A small audio frame classifier, trained from scratch: log mel input, 63.9 epochs.
Rows from block 8 of a small audio frame classifier, named by matrix and row number. Each number is 128 + 32 x the weight over its row's rms, rounded and kept within 0 to 255. All counts start at 0. Numbers have three digits each.
After each channel's rows are labels from the 100 clips, of 14976, where the channel reaches its highest value: "lies over" is the class under the peak. Only what is clearly more common there than usual is listed. The data: synthesized solo parts of chorales (CocoChorales).
# conv: width-5 conv, dilation 2 (model.blocks.8.conv.weight, 192x192x5, each kernel summed), inputs 0-47

conv.124:151100134091128134057180154117150077226128173162146111148099118126079181122100169156132138032080155165123129067170136127100153172136115156131176
lies over: E5

conv.168:127124108079151132142117165096079137148117122093101106120095096139172122128123132147104071019087135163141147070104125117164132118111150144094160
lies over: D#4

conv.61:106132099128112117112082122111092133058114078123168139121107152110135064147108025115126138173158073115150168159073113149133068090136147100109086
lies over: F3

conv.19:179076164096049059179154107167182122115142143137109121151144121141170185160124149070162086147160182111092149126173022108141131178171153148136132
lies over: C#3

conv.15:149082091174128133133114130118068124108156117103101107110098126155129087095103158069112130072126112135095127186058194087122148136074118110132166
lies over: G4; B2

conv.6:123091120127114131133067139149080144112125098122119195127111129110100104121135162081163138121106120108121108143108159141084109147141135141194119
lies over: B3

conv.99:161090128150101180076148137131139132119147102124124115191115115112019145148084145107118175137182116159122161152074137163114129064090072133103163
lies over: G4

conv.185:117155169125092127138149135076129129137125161077094116139118147141128178110139145104093058132055145142142121144172130090138107157156199157164119
lies over: D#5; G3

conv.107:126162124151057138117131178119088125113026137129089112154132120095110144129144133135028038157137137134148129146149126163155100081127180115141136
lies over: G3

conv.30:101111111094160181124131122123126135133139104123161137116085092121059131122063125111120139121115122171165173128059135145132095069136079124121151
lies over: A3

conv.122:160098122138149170138135088089100099145099184134117093078135093137151079132135145136127147013071135132111120090151129101150176140140133065138202
lies over: E4; A3

conv.173:125132131071199157131134088162155109094104138133039141152131101125158082154088140070125142138153128147203129122169141178094134130152133048131127
lies over: E4

conv.135:133071137137172103156127121131140114143135154094073065119141108131154122140139138109176147127152152104109137114143135080154187118143126135086139
lies over: E4; A2

conv.191:085161114096139108108143106213175183175137080148119133095144111154151104069078162145151103108131139124140104110078159072118163135100126102065116
lies over: G#5

conv.52:119126051147159100110093077107047127115153120153157125074076116172145059123103107145127152082081072114137108117078130145079155150121103128129100
lies over: D3; B3

conv.46:155101125144175126123148148129130084097130186136152141146113153128130145160143168087155170087132133073100161095200095165072143152136140106122137
lies over: D5

conv.141:164130088128134144129111120154144148064104116097054170171199150135163116063060179052127131168166140129085145137058152093124130137120126109109142
lies over: G#3

conv.56:171126144161152144141113162135152156112080171121154178184121118137123154142123146163150157149204117136136117104158134119137150119210112174112146
lies over: D#3

conv.27:115089134081163118139136149156194133174134139133122151129155156124149181095031172117176117131126149143123117131140167105079113149173149137085134
lies over: C#4

conv.70:153142179114090081136170074159170082180148108153130091129118113169120156142177146149128109108119170104087123083177113068137176189126100102112125
lies over: C#3

conv.12:127130143141078099128153190118134114179148162157145131144131152109123192158115146137118073148115173119063088117203169102088132151145159146098122
lies over: F5; F4

conv.180:153136063139141125144104082135107134125153147119148080098107101110171078050133110115154118066120125152138125093087086108101178143148097164129137
lies over: A#3

conv.83:166106132048114119101158152117189128129148118081086179164139183144147142104094155089180163102163142157097120148100127100102102171132121156133135
lies over: F#4

conv.166:104089139119133155081138141114125121117119111100051121098145139150117084166126144111120141115149092065121122156116224140168125137108157008120147
lies over: E3

conv.127:109066139152130099160156100136111110136202109141182127057055126179108154135133137100144135037066131086082131129134132103066139174149117134120106
lies over: D3

conv.66:091110127147140151147077132109075137057122114098135152089123098126120104156143108124142148112124100077128143128107133154177051073112165134151120
lies over: E3

conv.88:100130119196103163116135157144149181128168121142108067116174129108097164125098146149103108217162119103169138150066147149109118097169131151123100
lies over: F4

conv.171:054104149099199115115065090133106109158081134142123161104123130090099071120148097134148134141122075110128181176137174095186119056104116102133142
lies over: G#3

conv.82:148098122151036151128131129104105087165117133121131113121109110126094161017136106158105086075105126146106150146058114111198131086136103150137185
lies over: G3

conv.103:073074078135147109112164162131117139176174150123169114071119158149129163114055159139121087088054136102109173087093153073113110138165148133050136
lies over: A3; E4

conv.163:096043126126164125112124111117110104166165157189147158101140133153101130155090112159132178108089092110128108133141163152086105139156115112131143
lies over: E3

conv.188:080187103151157141067132175100079143108154119077142121134096182137138095108136138124071099159131088123163125148114184129087130156127167110130099
lies over: A#3

conv.136:122094074181166156093103153120105131157143172127104095129130144104071121077094169141161176110131108141122126151087166117106149109121068139147164
lies over: G4; D4

conv.42:166109089118145122113116100156109108116129100145090136160145127162155111150066123107104126103157141141106105132087156139103161135103110052074159
lies over: E5; B2

conv.39:166131169143057209068137119119166117097108098119113131185152148109017155149135123115118181153187124138127141175104149164144068091128104097154159
lies over: C4

conv.129:091093158154127113153122128129130106125149108131194113103088100104050149175168079113160141137158137095074170142152101121158106057116115154113110
lies over: F#3

conv.16:139097109096137101116074113158149107154090102151146145168131159067127133109119111135162142177153108108123220154084147118150122119181096093127148
lies over: silence

conv.87:145067177146149080187090088151138099125131147133100080117152107141166136177184110136181149138158161085106131103185094114146186134155138104103123
lies over: F#3; B4

conv.62:095152150152135071083072110107124147190138141152126133119173172149103096095166108211133152158108072080050145125110123025162114113106111150099087
lies over: A#5; G3

conv.80:069125156108146095131090076175138137127182015143162131089091130131120095160160043136168165160163100097153128137089148118118147127094094117101040
lies over: F#3; A4

conv.32:142140121145135145184087112101035100105136132123137075100081106136161109121134100116079093106098125179161139170120165117134165128136127100140172
lies over: G4

conv.10:130112156057152124125103100135078092150112132153037197176084094141080090135153160097105124100090138144153103125169139171115152145102098114182148
lies over: E5; D#3

conv.9:124054101215121115136084129105055121139135211171111129118157126123116140132121121138107139141071113088111107129143132151108131113183127156149135
lies over: D3

conv.172:128121100095169083100126125145160140147103107153164121155100153118133146105129159143151124150140128134130211116114113114133142152135120108106141
lies over: silence

conv.181:104156053114103064143136149161149145156157147167123086126131121107155143095008122140128078158143131136173132128104099127088129111169133164081086
lies over: C#5

conv.151:124119139154079078157168152161130112113147113140111104109089103135134141177137154069119082132163160045104076119199126148093166164117167112109080
lies over: C#5

conv.85:130190085138112121134138161110106140096126097121162098125072123139104145098118113163100135134130133169168159116088056163118085084129114141112087
lies over: G3; D3

conv.36:160190059126067140105153114146134158144086162150111071118126103099167063050126147163110096075129133144151123106113059109143129130140139101148148
lies over: A#3

conv.147:125106136120093160187108130152110120169119176126097158135114128158136190128127094182148170137146130149123156144156088119183112171174146161131150
lies over: A4; C#5

conv.94:099145134140153102138137120108112123171148201157145085125166144148176159129103104160087061118054124126130166079161118088128140137142164140071134
lies over: D#4

conv.97:114166184086117141173125125104164095122132153139174155116114167119117164140140081140151160115126127136128139146218113133127087130149137093159137
lies over: D5

conv.104:139084127111144131185109110178112102112085118187100153135105005100128131172123142084116098148114164106169098088170134197077158120167127055169139
lies over: D#5

conv.90:126078117179069113143067129189109104154117124182156134137124082035107149107165120146133141169123151112146121105141123175056156124176091127178132
lies over: F5

conv.155:163125118192090160135124127122087147124153135091092031130107065123130131122139153117116118051153145159116114091091091127148177114080098168108143
lies over: A3

conv.183:116144175031129074094164151107147105208142133118114130164070114145116184136139130150117067109081163194144112092173110099143133161132133203118113
lies over: D#3

conv.139:111114153109131099162096039244162133109152061150151152115135129130124126135149104117167169151149126108159116143127121146070150133167094070124084
lies over: G#5

conv.113:126149128092144116115199108162197133150151152159135131107177163161167135147087146134137133102152134071100107099169128106106124165118153088056121
lies over: C#3

conv.29:107160145045153050092143140175176152173086085127051179158097092127143108123130141144146095111146160135123078081159117101114133133097136151091054
lies over: C#4

conv.47:109153100106086135098174154150155157123149051127160126103058105150079149110069137143117124100135131146171122120044098163109025106120114158115069
lies over: D3

conv.154:171108140138123155126125081157161108114129176152095180168169126133074146091145152120151178100146120110101146131138059164147063122140083136171161
lies over: D4

conv.14:094095160101126119133173130148140119126208086105156109099017115155110142155154124101140133053169135136140135145130146111135134136097111129096111
lies over: G4; A#2

conv.55:081118117112127138039133133137122106167144107139141132105116146112124097128121109128101116144122102099158125115103204108092149158153125034130129
lies over: B2

conv.72:156154167061084126098201093097165068159142123120121119154103145147102131119157125122131131118145144136119116135183105105141124186121111121160131
lies over: C#3; A#3

conv.95:172142138120148158147113002182160122093096111155112139136199105180156103127113115149125168119137126116114128105092099125173128104141102003086163
lies over: C4

conv.28:113099121146154108125097088134074102146150140167169183142096101119071137149110100099106122112068124122075158122147148137112136098094092150108138
lies over: G#3

conv.49:101141098087165071089172108177160150163160154167110151101162159174184103128063155132123115094143109078116111109132147099096131167104142111040102
lies over: F#5

conv.111:090088154096119102182110116115138097166165153156147132099099105121132164129121102132159118173050143138179128105166096141081126159216122152182094
lies over: G5

conv.152:185105101085155097150171151130131106104139100121141167141089109182158170160044155099134114054104191177114111019133093167050118154118128154082113
lies over: B4

conv.2:138154092099151096146128121203182168074122091142049167164162121136146139114046161073141100186182137119167142130082112175109092105133130131083079
lies over: C#5; G#3

conv.43:138066168114142113200142142137154118126159145120197140106095109130115200150130127119186147017121171156067126110167074113128095107147134196085134
lies over: C#3

conv.133:150142144142099164114133192106112137145045140094115131148147129094119169134156148170125125103119168175105083070143144142161116069079154134077173
lies over: A#5

conv.117:071130165128147120161114130117126129150175137171214141038121106156128150170137047182141130091092124132106109112150122121149089086117129150072113
lies over: F5; A#4

conv.0:133140130108096113059161185110127133163129141109094185154106147145119136112122155104115084126107154144101077111165162100092102176125165173143104
lies over: B3

conv.109:111099150084098175156093085103123105126137109100105128081125099144095107119148122132136142117078108105160123127103134120142127147167109089191148
lies over: G5

conv.21:111108154160099177106157097153155120127204128141163086115109131111057135150158119123155213104164095086143131146142120150090138140139096119164111
lies over: F3; C3

conv.24:120115099169147141119065144133126130154115153120131129132149138045129141060106139175169173128113123156127128116101156122086144106157108128138140
lies over: F4

conv.98:123140158076131121113104119135153152152095060104116172124143143145116099094153146174173156124134134131079135105081120064169134108099110102103124
lies over: A#5

conv.1:081152135095092133114180198157181183148144130125133117128129140099157165146090154120128089111161145103133106107177150145078083125107176124089097
lies over: C#5

conv.126:151141077107215120156105083163074113090105137149111174160098077138150111142071150050087093111094143162150150091136120165089146106111114104083135
lies over: E5; D#3

conv.121:162068159157076132175105072120088127149166109103141103113108091161102148119150078126138115118040167171094142111079096046136160129163106158126145
lies over: D4

conv.162:107132135095124117122102147093111076119103160123122156148071115090128116152143112112143125161107115132167129112195084172071108163168131154240078
lies over: G5

conv.78:154086106162157133135075083156115133074157113121112173133176140161124106119092135082153180120147117086023132118059127101116131127102091120094142
lies over: F#4

conv.4:205082135174076144207075111104080107051145136078101075148144104132172164122126121082123093090124151158105146143096091103153139124176131156127177
lies over: B4; E4

conv.65:082140118140138083099129148135127119255135165172126114113120134104108140061156151224127148119058123128147106073153117125090181161145091148157125
lies over: A#5

conv.125:117115105143075087123125166178124109190124102132153128116077078067119156088137151163153097091087170135110086040125128120065174140150103161116105
lies over: C#4; F5

conv.25:094123165177160129173105072167123138098162124149185146089133100143084139150158092121132149103133124101081140146134130121143119047089102123064126
lies over: A4

conv.116:065109123180138148103133113134087137129189159140111097061122110148108070163149120134122175124117087036134077103142152148081178152116103113139095
lies over: E5; A#2

conv.18:076128138137157177093153115012107147093195140041123101090135160214122120146126110127104141107085082103150146127102153108145092160124163124129133
lies over: C3; E3

conv.76:063096101111187162123113114127097123147157176126137105057083099122124100106131151110144148038073098094161138096126154128094162146166115127164145
lies over: G#5; A3

conv.153:100132095075188124147118129138135142092147110131190206107137170165154148138030132111144135070103131136124145102109133136077066126120146118046119
lies over: B3; F#5

conv.190:118074098161130147123080126103067118069125145110149128112117108110126104154154116123153167103099101074116182103107077151147082101148139135167131
lies over: E3

conv.34:128164198145076128137133076133140125161156140148123118108128112144123130136179068140120119096088136132123040127180119105122151153120147152157121
lies over: D#4; C4

conv.119:141080142139089168083151115143138113128147076165141171165107086120016150163123113118106164163158129115137146138115127229121082088114078112153128
lies over: C5

conv.64:154117091090130097131166141164171118123138123131128128152107115120136146130034145079150106150176149130133167122111076137120126099157091136073114
lies over: G#3

conv.112:139150076068158109103112090128074103131106100135161198163077118132127101093107115109083095131052140169122136069134117122094133141121095122113118
lies over: G#3

conv.149:151115152119111157118168156080117088119130133105109092149061113111115142166167123119118159100150137154167073119188116179088160174139132124183113
lies over: F3

conv.115:115120085097150103124138143161080106123107156137115148137113132168076111122131158134156078047124169083070105101111163099142186079186154088064184
lies over: A3

conv.114:177075117104104129148137112184147098067164087104133117169129145164165166149113119072146115113178153149123166169059088123117071148193110125122144
lies over: A#3

conv.143:088109132132146066155120154099094107110189086120169108094057123152161130205124070119143114149132140110122121104142110125094135140115153159086015
lies over: A#4

conv.146:133156116144134135041097091120077089141088163120107113166149145110133079080153097150055123133111081127126168112122147103152146120114126069118159
lies over: G#3

conv.7:142154166063079176106188114130182098134130082125161130154094117114062161146118115112124123146154145153171145130147106149138072115150115105141138
lies over: A3

conv.184:106153143132107113094175093184175177171162112183137137106155086177100142134095140158107100075123141102075079087105124105161106108056110146017124
lies over: C#5

conv.120:131159123154086162075168119150145120102090119176125115147141111130100134153120125131085138171156119079178134134144106230121083123165143049166126
lies over: F3

conv.31:079129153076182066146111064153115090156159091161202140116058130145130139158149092138131102138084129130166169138161152121113149155149111085127121
lies over: silence

conv.189:107149086134148083097137085171098138133107147162079113078154115181170066116126148164041071110101107071146102101126143130131148142123154032101115
lies over: G3; E3

conv.23:117200107115082115084136126137117126147058140133100127141090127110122071082188153124118090128119118067141116132175110108136119169131162122202112
lies over: G3

conv.22:095133100110126079071145161105136137169176131083142128126106197121136127072125140133161137161105120115138123124104139063084131202157114163136072
lies over: A#3; B3

conv.79:141121104096111140087126149135129131096090115068121182136089162089133110063120149046169127071158114143108145195116144109133058139121149151155138
lies over: B3

conv.93:116134156048146129121086092138129132066076070130131240160114144114083097150137093104147159153156106138164181154128109194160000069108127106159112
lies over: C5

conv.175:165064093139129135151115135129094148125163097077093136104092095157127109094104182089156144064130144149088108116050138102110153143109092143139139
lies over: B3

conv.142:137158148121056129108115117106104109107073130119072123151099125070108057123177099097122121113157109107129075150176112143133127146108148132201129
lies over: F#3; A#3

conv.110:062154135140172179127105073124110154071153106132139102109147117169109111160103082162089153153126055118213154135088153182129086087125123096097122
lies over: D#3

conv.161:147146148123133124143134099100141121099165123087162157155091141162066179113110120116152153104087135185089166147121065115137028111116098218112114
lies over: D3

conv.148:093162099104195066098152215117137139157139153103108132181107159096152141106116169144125109148122146160149120107172159108072163138098145141080072
lies over: A#3; D#4

conv.75:133161135098107085120160141122141139114156062106175124094089159190129142100136128168136134081136133126081116128091101067147070124121112133074079
lies over: G3; F#5

conv.54:115232130073203093156082094176163129097129148143104167161180130144165100118094121160152159148143122118138134109149083129103134126133111103076075
lies over: A#3; F#4

conv.138:178175122107114100145174158144174126115105139140138108140128139127162154124123153158156140087172168150096129111163047125133125120119128107090125
lies over: A#4

conv.50:179097145125000117186140131127145109097147098092083066150134105122164174152134117078124072156172174153133114146125099129150140148187137146139141
lies over: B4

conv.144:112085159132073244106123134117138133147136101130126127137151120115056170145117137118109125149112132148168117147107201156116099122143138080186184
lies over: C4; C3

conv.33:031132113100138115123143178186146176165137105133110133075104080119135133142090176132145060077128154103134082085131172115131135109085158146058103
lies over: G#5; G#4

conv.3:101131075132137132114118172147129162144138097118079104121125094090117104115059155140147140171164126125162118107060143138110139080125108144108078
lies over: G#5

conv.130:117092180085122124121130161084133124146090057061077141135090081108117106172167104124145111140151154138113103122150133112177133101080145158144123
lies over: F#3

conv.178:072108151161126186053126104099116131145144129143114072103148118140080091173141071165095171138145058091139130159102202139165140102090117065110158
lies over: E5; F3

conv.165:089071134100161166121093099118094117091130123109130190094102111143061075113159148085156146063117091085088164145095146117178095107116104106166161
lies over: A3

conv.57:138095183091072122140124104129191114155168144089081136137142145108115159129162117095201149128150129102124122168163083109137125176177125183200124
lies over: D4

conv.73:085143120100157074151085124094104134123149139139131099079112146133164100144137051165138159141128070125175128146132107143114132140151132144136064
lies over: D#3

conv.37:117165193143110162147122047088126148107133129114122101125155105178078131117174091173086124116098108137122144141111104107208087090101136152109144
lies over: G3