Weights of a small audio frame classifier: activation elu, 63.9 epochs.
Rows from block 5 of a small audio frame classifier, named by matrix and row number. Each number is 500 + 50 x the weight over its row's rms, rounded and kept within 0 to 999. All counts start at 0. Numbers have three digits each. After the name is the row's rms in percent of the matrix's.
Before each channel's rows are labels from the 100 clips, of 14976, where the channel reaches its highest value: "top examples" is what is common among them. Only what is clearly more common there than usual is listed. The data: synthesized solo parts of chorales (CocoChorales). In brackets: how many of the 100.
# conv: pointwise conv (model.blocks.5.conv.weight, 192x192x1), inputs 39-77

top examples: note F#4 (76); note E4 (39); note G#4 (38)
conv.51 100:456518508509547515434610573500514549528535553489461474525450442504490457564529499521438406434460450510508523421471514

top examples: note C#4 (30); note C4 (29)
conv.184 101:579423562559537517584511470472451458400485524555573417545520550541523514475566544576535522526422498568495494572523553

top examples: note A#3 (100); note G#3 (74); cello (74); note C4 (53)
conv.62 102:500458450509554505556477481476486508426552475494485491559469541466498521429513513490532527527451585512563430658481441

top examples: note G#3 (96); note C#4 (57); note A#3 (55); bassoon (52)
conv.19 102:539518525508532417522530425552537410505451454512423507584503532511488525453491434431462444522506555512566492569382525

top examples: note D#4 (57); note G#4 (32)
conv.33 101:435469489530605560509516434415579474514439541519366458475485553596483570514582553438452477566534558457537528420502481

top examples: note B4 (100); violin (63); note C#5 (40); note A4 (27)
conv.9 100:554455498540564535531512534416515522515516478485520418495490523440515528495359490414429527484490484588545473567457567

top examples: note A#3 (53); note B3 (49); tuba (44)
conv.132 103:592533456454543569554402484437502411492579489550572481568423451448461536486503443403502506376441576467558478637474508

top examples: note F#4 (61); note E4 (37); note F#5 (26)
conv.176 099:485454489441470471500559603520452576414514496473490439611352485519524423466608607488503551521441492459551414508515562

top examples: note G#3 (61); note A#3 (40); bassoon (25)
conv.92 100:605524517509520456538468477538481500422459516440611449559479510438486517483444459492516523462451504617549427561438577

top examples: note E3 (44); cello (33); note E4 (28); note B3 (28)
conv.37 098:541501467464447535467494536411529438513382449447466445497408606514520534482464594452497555535497393457456461543541599

top examples: note F4 (36); note A3 (25)
conv.116 101:502481508456494510372464451547490357487565472500551486540530505474513437553438457440509544453454504509539568401530536

top examples: note A#3 (38); note A3 (37); note D#3 (31); instrument: tuba (31)
conv.15 101:461531538506467430471482487517518443461472544475438461487498579554470484443500565470486562597554521431501454480534512

top examples: note A3 (46)
conv.4 099:436536476526567496516536527503440446495566501536481461545491506471481460507542373503523480472524542517558581518479526

top examples: note G5 (58); note F5 (35); note E5 (27); flute (27)
conv.162 099:516472438519564487562578556524563420444475410561490502514498462480510498533500438570571504560457532500464531551571508

top examples: bassoon (40); note A3 (38); note G3 (34); violin (33)
conv.131 096:512404509557469699510576448537519493445413568499535480514555551502527493527493467499529531473445448538447437426487419

top examples: note A#3 (74); note C4 (57); note G#3 (50); note A3 (43)
conv.160 098:481501479482528432487454520521452523413586473465505516565492522504506450461486442428541517595473490459586553536430435

top examples: bassoon (38); note B2 (28)
conv.151 096:498600521497449312488588545550470510502492485512468548506466368509547477480537519558484515526480461472452521520502514

top examples: tuba (83); note G#3 (55); note A#3 (40); note G3 (33)
conv.78 094:462632524445453385508539538477458480468438472482498526542441497512538514458550597512502540503504517516508514465575519

top examples: violin (40); note B4 (28)
conv.27 112:460597521532518603492513487528516430449463521519559441472571539498498549513541553508534484500482516557486487473471451

top examples: note D4 (74); cello (61); note C4 (47); note A#3 (43)
conv.59 100:459467517446507552544627532462504477498508519488432478595442527438409539464584565396464538498448549514577492545448550

top examples: note A#3 (54); note G#3 (49); cello (46); note F4 (45)
conv.82 102:513413564465481553477448533541518546591527459484500526565544362477542455429480505476503455498526541461539432555476525

top examples: note G5 (27)
conv.61 099:521541497517476503552567527543511466487473492481524499544505413517463485508518512591505521512446494480447444512568587

top examples: note A#3 (85); note C4 (63); note G#3 (42); note C#4 (34)
conv.186 098:462522445496578503549562556440514407521522510589467513582418506457519572522593423464499449480446525497542564545506535

top examples: note F#4 (35); note E4 (32); note A3 (28)
conv.147 100:404569504552524408495441423508491479482473474481557563510570526566536571476453519502583530529438539453489581403529432

top examples: note A3 (58); note G3 (39); bassoon (36); tuba (29)
conv.90 100:475555491522498425500507470498521491508424496512443457454512525550574445513513523558506509474548517509518562383564571

top examples: note D#4 (53); note G3 (37); tuba (31); note B3 (30)
conv.32 098:487532534613477402486509419498484562454423683474464451361490568547488489486495542608520561566496472521380495493437565

top examples: note C#4 (35); note D4 (34); bassoon (28); note G3 (26)
conv.43 100:527521414459531445484515538515536486516504496488473458481455393558431500411505469547416377489485488420433466533548547

top examples: note E4 (77); note F#4 (62); viola (40); note D4 (32)
conv.17 101:489489549516458532541525371538493402481553486550520485343571519513500495507564584467477511560425513481413503498524548

top examples: note D4 (41); note C#4 (40); note D#4 (35); note E4 (25)
conv.166 101:412531444493543567461527556513521413602544429501502541502533531569508528450514571479503462498455584420522494399576539

top examples: violin (78); note G#5 (77); note F#5 (28); note F5 (25)
conv.110 099:529446501476542494531446505467491480458557473449526510502451496535524535395377531499495508550541526429528480553493489

top examples: note C4 (81); note D4 (40); note A#3 (33); tuba (32)
conv.31 101:536462550556456534568513511462520547485495527574559385533523477463497457484492542529470496492566382599513507586586528

top examples: note D#4 (90); note C#4 (57); note D4 (36); note F4 (35)
conv.6 101:453454510484407436512556541555385552410590545489476422563538541485510398462585546503523593486473485521556476542423500

top examples: note D#4 (48); note F4 (27)
conv.75 103:549501528510501428540521413484439443381500568503529459473510591586505472519534544575499573521416555539511438516520531

top examples: note E4 (87); note F#4 (36); note D4 (34); viola (30)
conv.173 099:479461493459516525483476497476453459485587463449488503564461557486512477424510519302489562546451514432582515530439543

top examples: note G#3 (73); bassoon (68); note A#3 (37); note F#3 (25)
conv.2 101:532476477437547486529490432539485369514534420459580536528556519502474530405475432415536498463399545500545455534469438

top examples: note A3 (50); note C4 (42); cello (37); note G3 (35)
conv.120 100:426444485505577500473474617521503460511554363482519457574543604563581510440468549443523535589472470529568509467525499

top examples: note G#4 (39); note D#5 (31); note F5 (27)
conv.188 100:542536477508623469519498506506587500532435441500416488565493535492481567407431484549496447531523501529546541561519455

top examples: note E3 (62); note A3 (46); cello (35); tuba (34)
conv.58 099:488606433484537486521479523502505457517489463474455542520451507437468517549431497521525532503519509510567500543554520

top examples: note B4 (34); note A#3 (28)
conv.14 100:623530471488435506562474438421505425382293470479563507572397597522481541515520622476545576465434462527515398570575614

top examples: violin (33); tuba (27)
conv.145 096:489625486534483498506490474432480561458461562477620553517479493405488560548517526515592536580479465453505448507469522

top examples: note F#5 (48); note G#5 (39); note G5 (36); instrument: violin (32)
conv.154 101:551496469505428388503512486591495563487481531491546483456547533473619414540478503578579570524437472507420465469512543

top examples: note F#4 (32); tuba (30); note A#3 (27); note F3 (26)
conv.115 100:420527580547496471503538493509478530463448479445521532571488453416436484515460484534521517496506449558509520482504578

top examples: note B4 (56); note A4 (30); note C5 (30); note C#5 (26)
conv.191 102:560530567502511463557499431521524419484418480481531475508489401563454553456481549506492432520467487493461422521592549

top examples: note D#4 (64); note F4 (38); note C#4 (34)
conv.20 100:539558494553482419574473412489467430392499555505492459469501544580523500502559514542453495504417533543505469551504585

top examples: note F#5 (100); note G#5 (61); instrument: violin (47); note E5 (46)
conv.91 099:562536444493511477546530417536576444433384506525486504433537502545485523549493540601500486519474577460480413513556484

top examples: note F4 (38); note E4 (37); note D4 (31); note C4 (28)
conv.53 101:518482467479554480425407568565489424492545333474606425526544527475646429432441521506643538508458444504477449487544578

top examples: bassoon (37); trombone (27)
conv.100 098:452396446560620621436491543468510485473508505407535463536532535461489551430412456509563513538547479575569492488421393

top examples: tuba (44); note A3 (34); note B3 (31); note A#3 (28)
conv.70 095:455652487517543265581509519421427486490513509522471549509461558501518586451538555527546518545521518492520477496461480

top examples: bassoon (31); cello (25)
conv.68 096:521582506465411382505515513545451523433394516490531548469408525476576489465557552524520551496382482516453478511510516

top examples: note F4 (26)
conv.183 098:497472467474516444408484561473520484485530442404540404554488437485548472514385473460510487477477458538538424502508617

top examples: note C4 (67); note D4 (34); cello (27); note A#3 (27)
conv.150 099:456574531560556486521523483489538488508527519577477559510477537568446515551562483559492404514558506477471577475584466

top examples: note C#4 (45); note D#4 (39); note F#4 (31)
conv.28 101:572501410499525526496442539486568489523559495488509499495476521508504541293519532457509473556463476442459460546489531

top examples: tuba (28)
conv.163 101:515483524479534481523465478494527434472494408504504493601464401522530502416490470488522477496488511422505464545570678

top examples: violin (44); note B4 (42); note A#5 (40)
conv.98 102:564473425505549459550560493527505487520568528528481448438540481475461511531494458471427484518422484557469487537503555

top examples: note A3 (91); tuba (70); note B3 (55); note G3 (41)
conv.66 101:461487520576489471520537464514548494525391458393476448553557541491456531481393509357462559499465482574570533389495537

top examples: note E4 (47); note D4 (42); note F4 (29)
conv.84 103:575504581505487465516408517465512471427474504542527466483448454497525517360463537515523488519384378431379475542524515

top examples: note G5 (65); note F5 (53); note A5 (46); flute (37)
conv.128 102:463626512480458545430418473420492464472532615579496381502474468532438460560548548495411388416521477483532538502549440

top examples: note B4 (32); note A#3 (30); note A#4 (28)
conv.65 103:662528443523462509610462391421500389381429511551572482485487584522470523526525549536538547483413498548480447640547495

top examples: note C#4 (41); note A#3 (36); note G#3 (30)
conv.12 102:536484452420461488485506443484462359408434459434507470573452675458519493449468560420544612541457525530583494510493578

top examples: note F#5 (50); note E5 (43); flute (26)
conv.16 099:496527521561528470604575422550503451517469548563497496545517504575500512502557419549512474451420549456491616484496470

top examples: note C4 (88); note B3 (45); note D4 (45); cello (39)
conv.101 103:426422545582496416488558564552525576480572546508510403508609471512512410548563518560527562534502460594520484448511548

top examples: note A3 (66); note G3 (61); bassoon (41); note B3 (39)
conv.18 098:439518550501539559437506519502505503522506480401531493548535582548498527395466541493527480470484485521540420432514580

top examples: note D4 (29)
conv.8 101:484571415484575556399472546440573496514501490447517439564480577496486495514486549501507510410586479560590454464558624

top examples: note F#5 (62); note G#5 (57); flute (35)
conv.180 100:529422514441447480481573490498491538436415495469516463589425599468563406487551575524544619435434508515515424475502548

top examples: note G#3 (64); note C#4 (60); bassoon (44); note A3 (39)
conv.138 100:535529509539467472549518468552530411495439437463498435593540591443480533424405444349472530499465494603564504531420590

top examples: note C#4 (57); note D4 (31); note D#4 (28); note E4 (26)
conv.22 098:435501407427528521413499609492464463518591460464484459548492423549478472440493522459436432469514529475535488502525548

top examples: note D4 (60); note D#4 (38); note C4 (29); note E4 (28)
conv.165 100:539556332454532506497488512495522450517513532544525445557432537482517543409562465456521415425468521455521489517525567

top examples: note G5 (49); violin (44); note F5 (31); note F#5 (27)
conv.141 101:550504453486549507499498504513503468551532422434492501423488490533544506371479530477489444548457548375483435476547591

top examples: note F#4 (41); note F#3 (34)
conv.97 103:473607519479506431531459527501450431469464422485474470483476440468578453437413495490530478506521483495498514521565557

top examples: note G#3 (70); note C#4 (46); note A#3 (38); instrument: bassoon (30)
conv.63 098:425426549465472474477531492573458416488511421481473507653500529447460477411454473398479547462460481522601472480487538

top examples: note C#4 (47); bassoon (44); note G#3 (42); note A3 (41)
conv.40 099:570393534535496519538549430573484426528457431450587477575572525484532510451380464413497565479407492532543496406498564

top examples: note D#4 (45)
conv.36 099:475590499570529515522479482486485437397516520499546423498541546508531473525492513506530496486508482568513521519552595

top examples: note B4 (39); note D#5 (34); violin (34); note C#5 (33)
conv.136 102:568478481570569486526508428482560550507401529446531519526505616412452577511379470540535530491482485605558493523509552

top examples: note F#4 (91); note G#4 (58); trombone (45); note E4 (45)
conv.121 099:483488589582494522546526502479481551530551510515558523601517513482460504473556514431521498472421455573538480496531446

top examples: note D#4 (53); viola (33)
conv.96 103:474544548542484478523524498506465403511462423528517471500521391501551506394530479503531456501441465470376476479586580

top examples: note G#4 (47); note A3 (27)
conv.73 099:527488495554587466564491428484522414480441423511558527535519523525515579437454454491557547577433529512497573490514536

top examples: note G#3 (45); note A#3 (44); note G3 (41); note A3 (38)
conv.25 098:480517548432440488421495507529461432475441487424500456538471398484403443440387479462438485474503490488506442498541629

top examples: note G5 (49); violin (40); note A4 (30); note B4 (30)
conv.95 101:552481502534500432563593526525519466498443475457462552558450495334475593477442484549505485491454493570479426537516534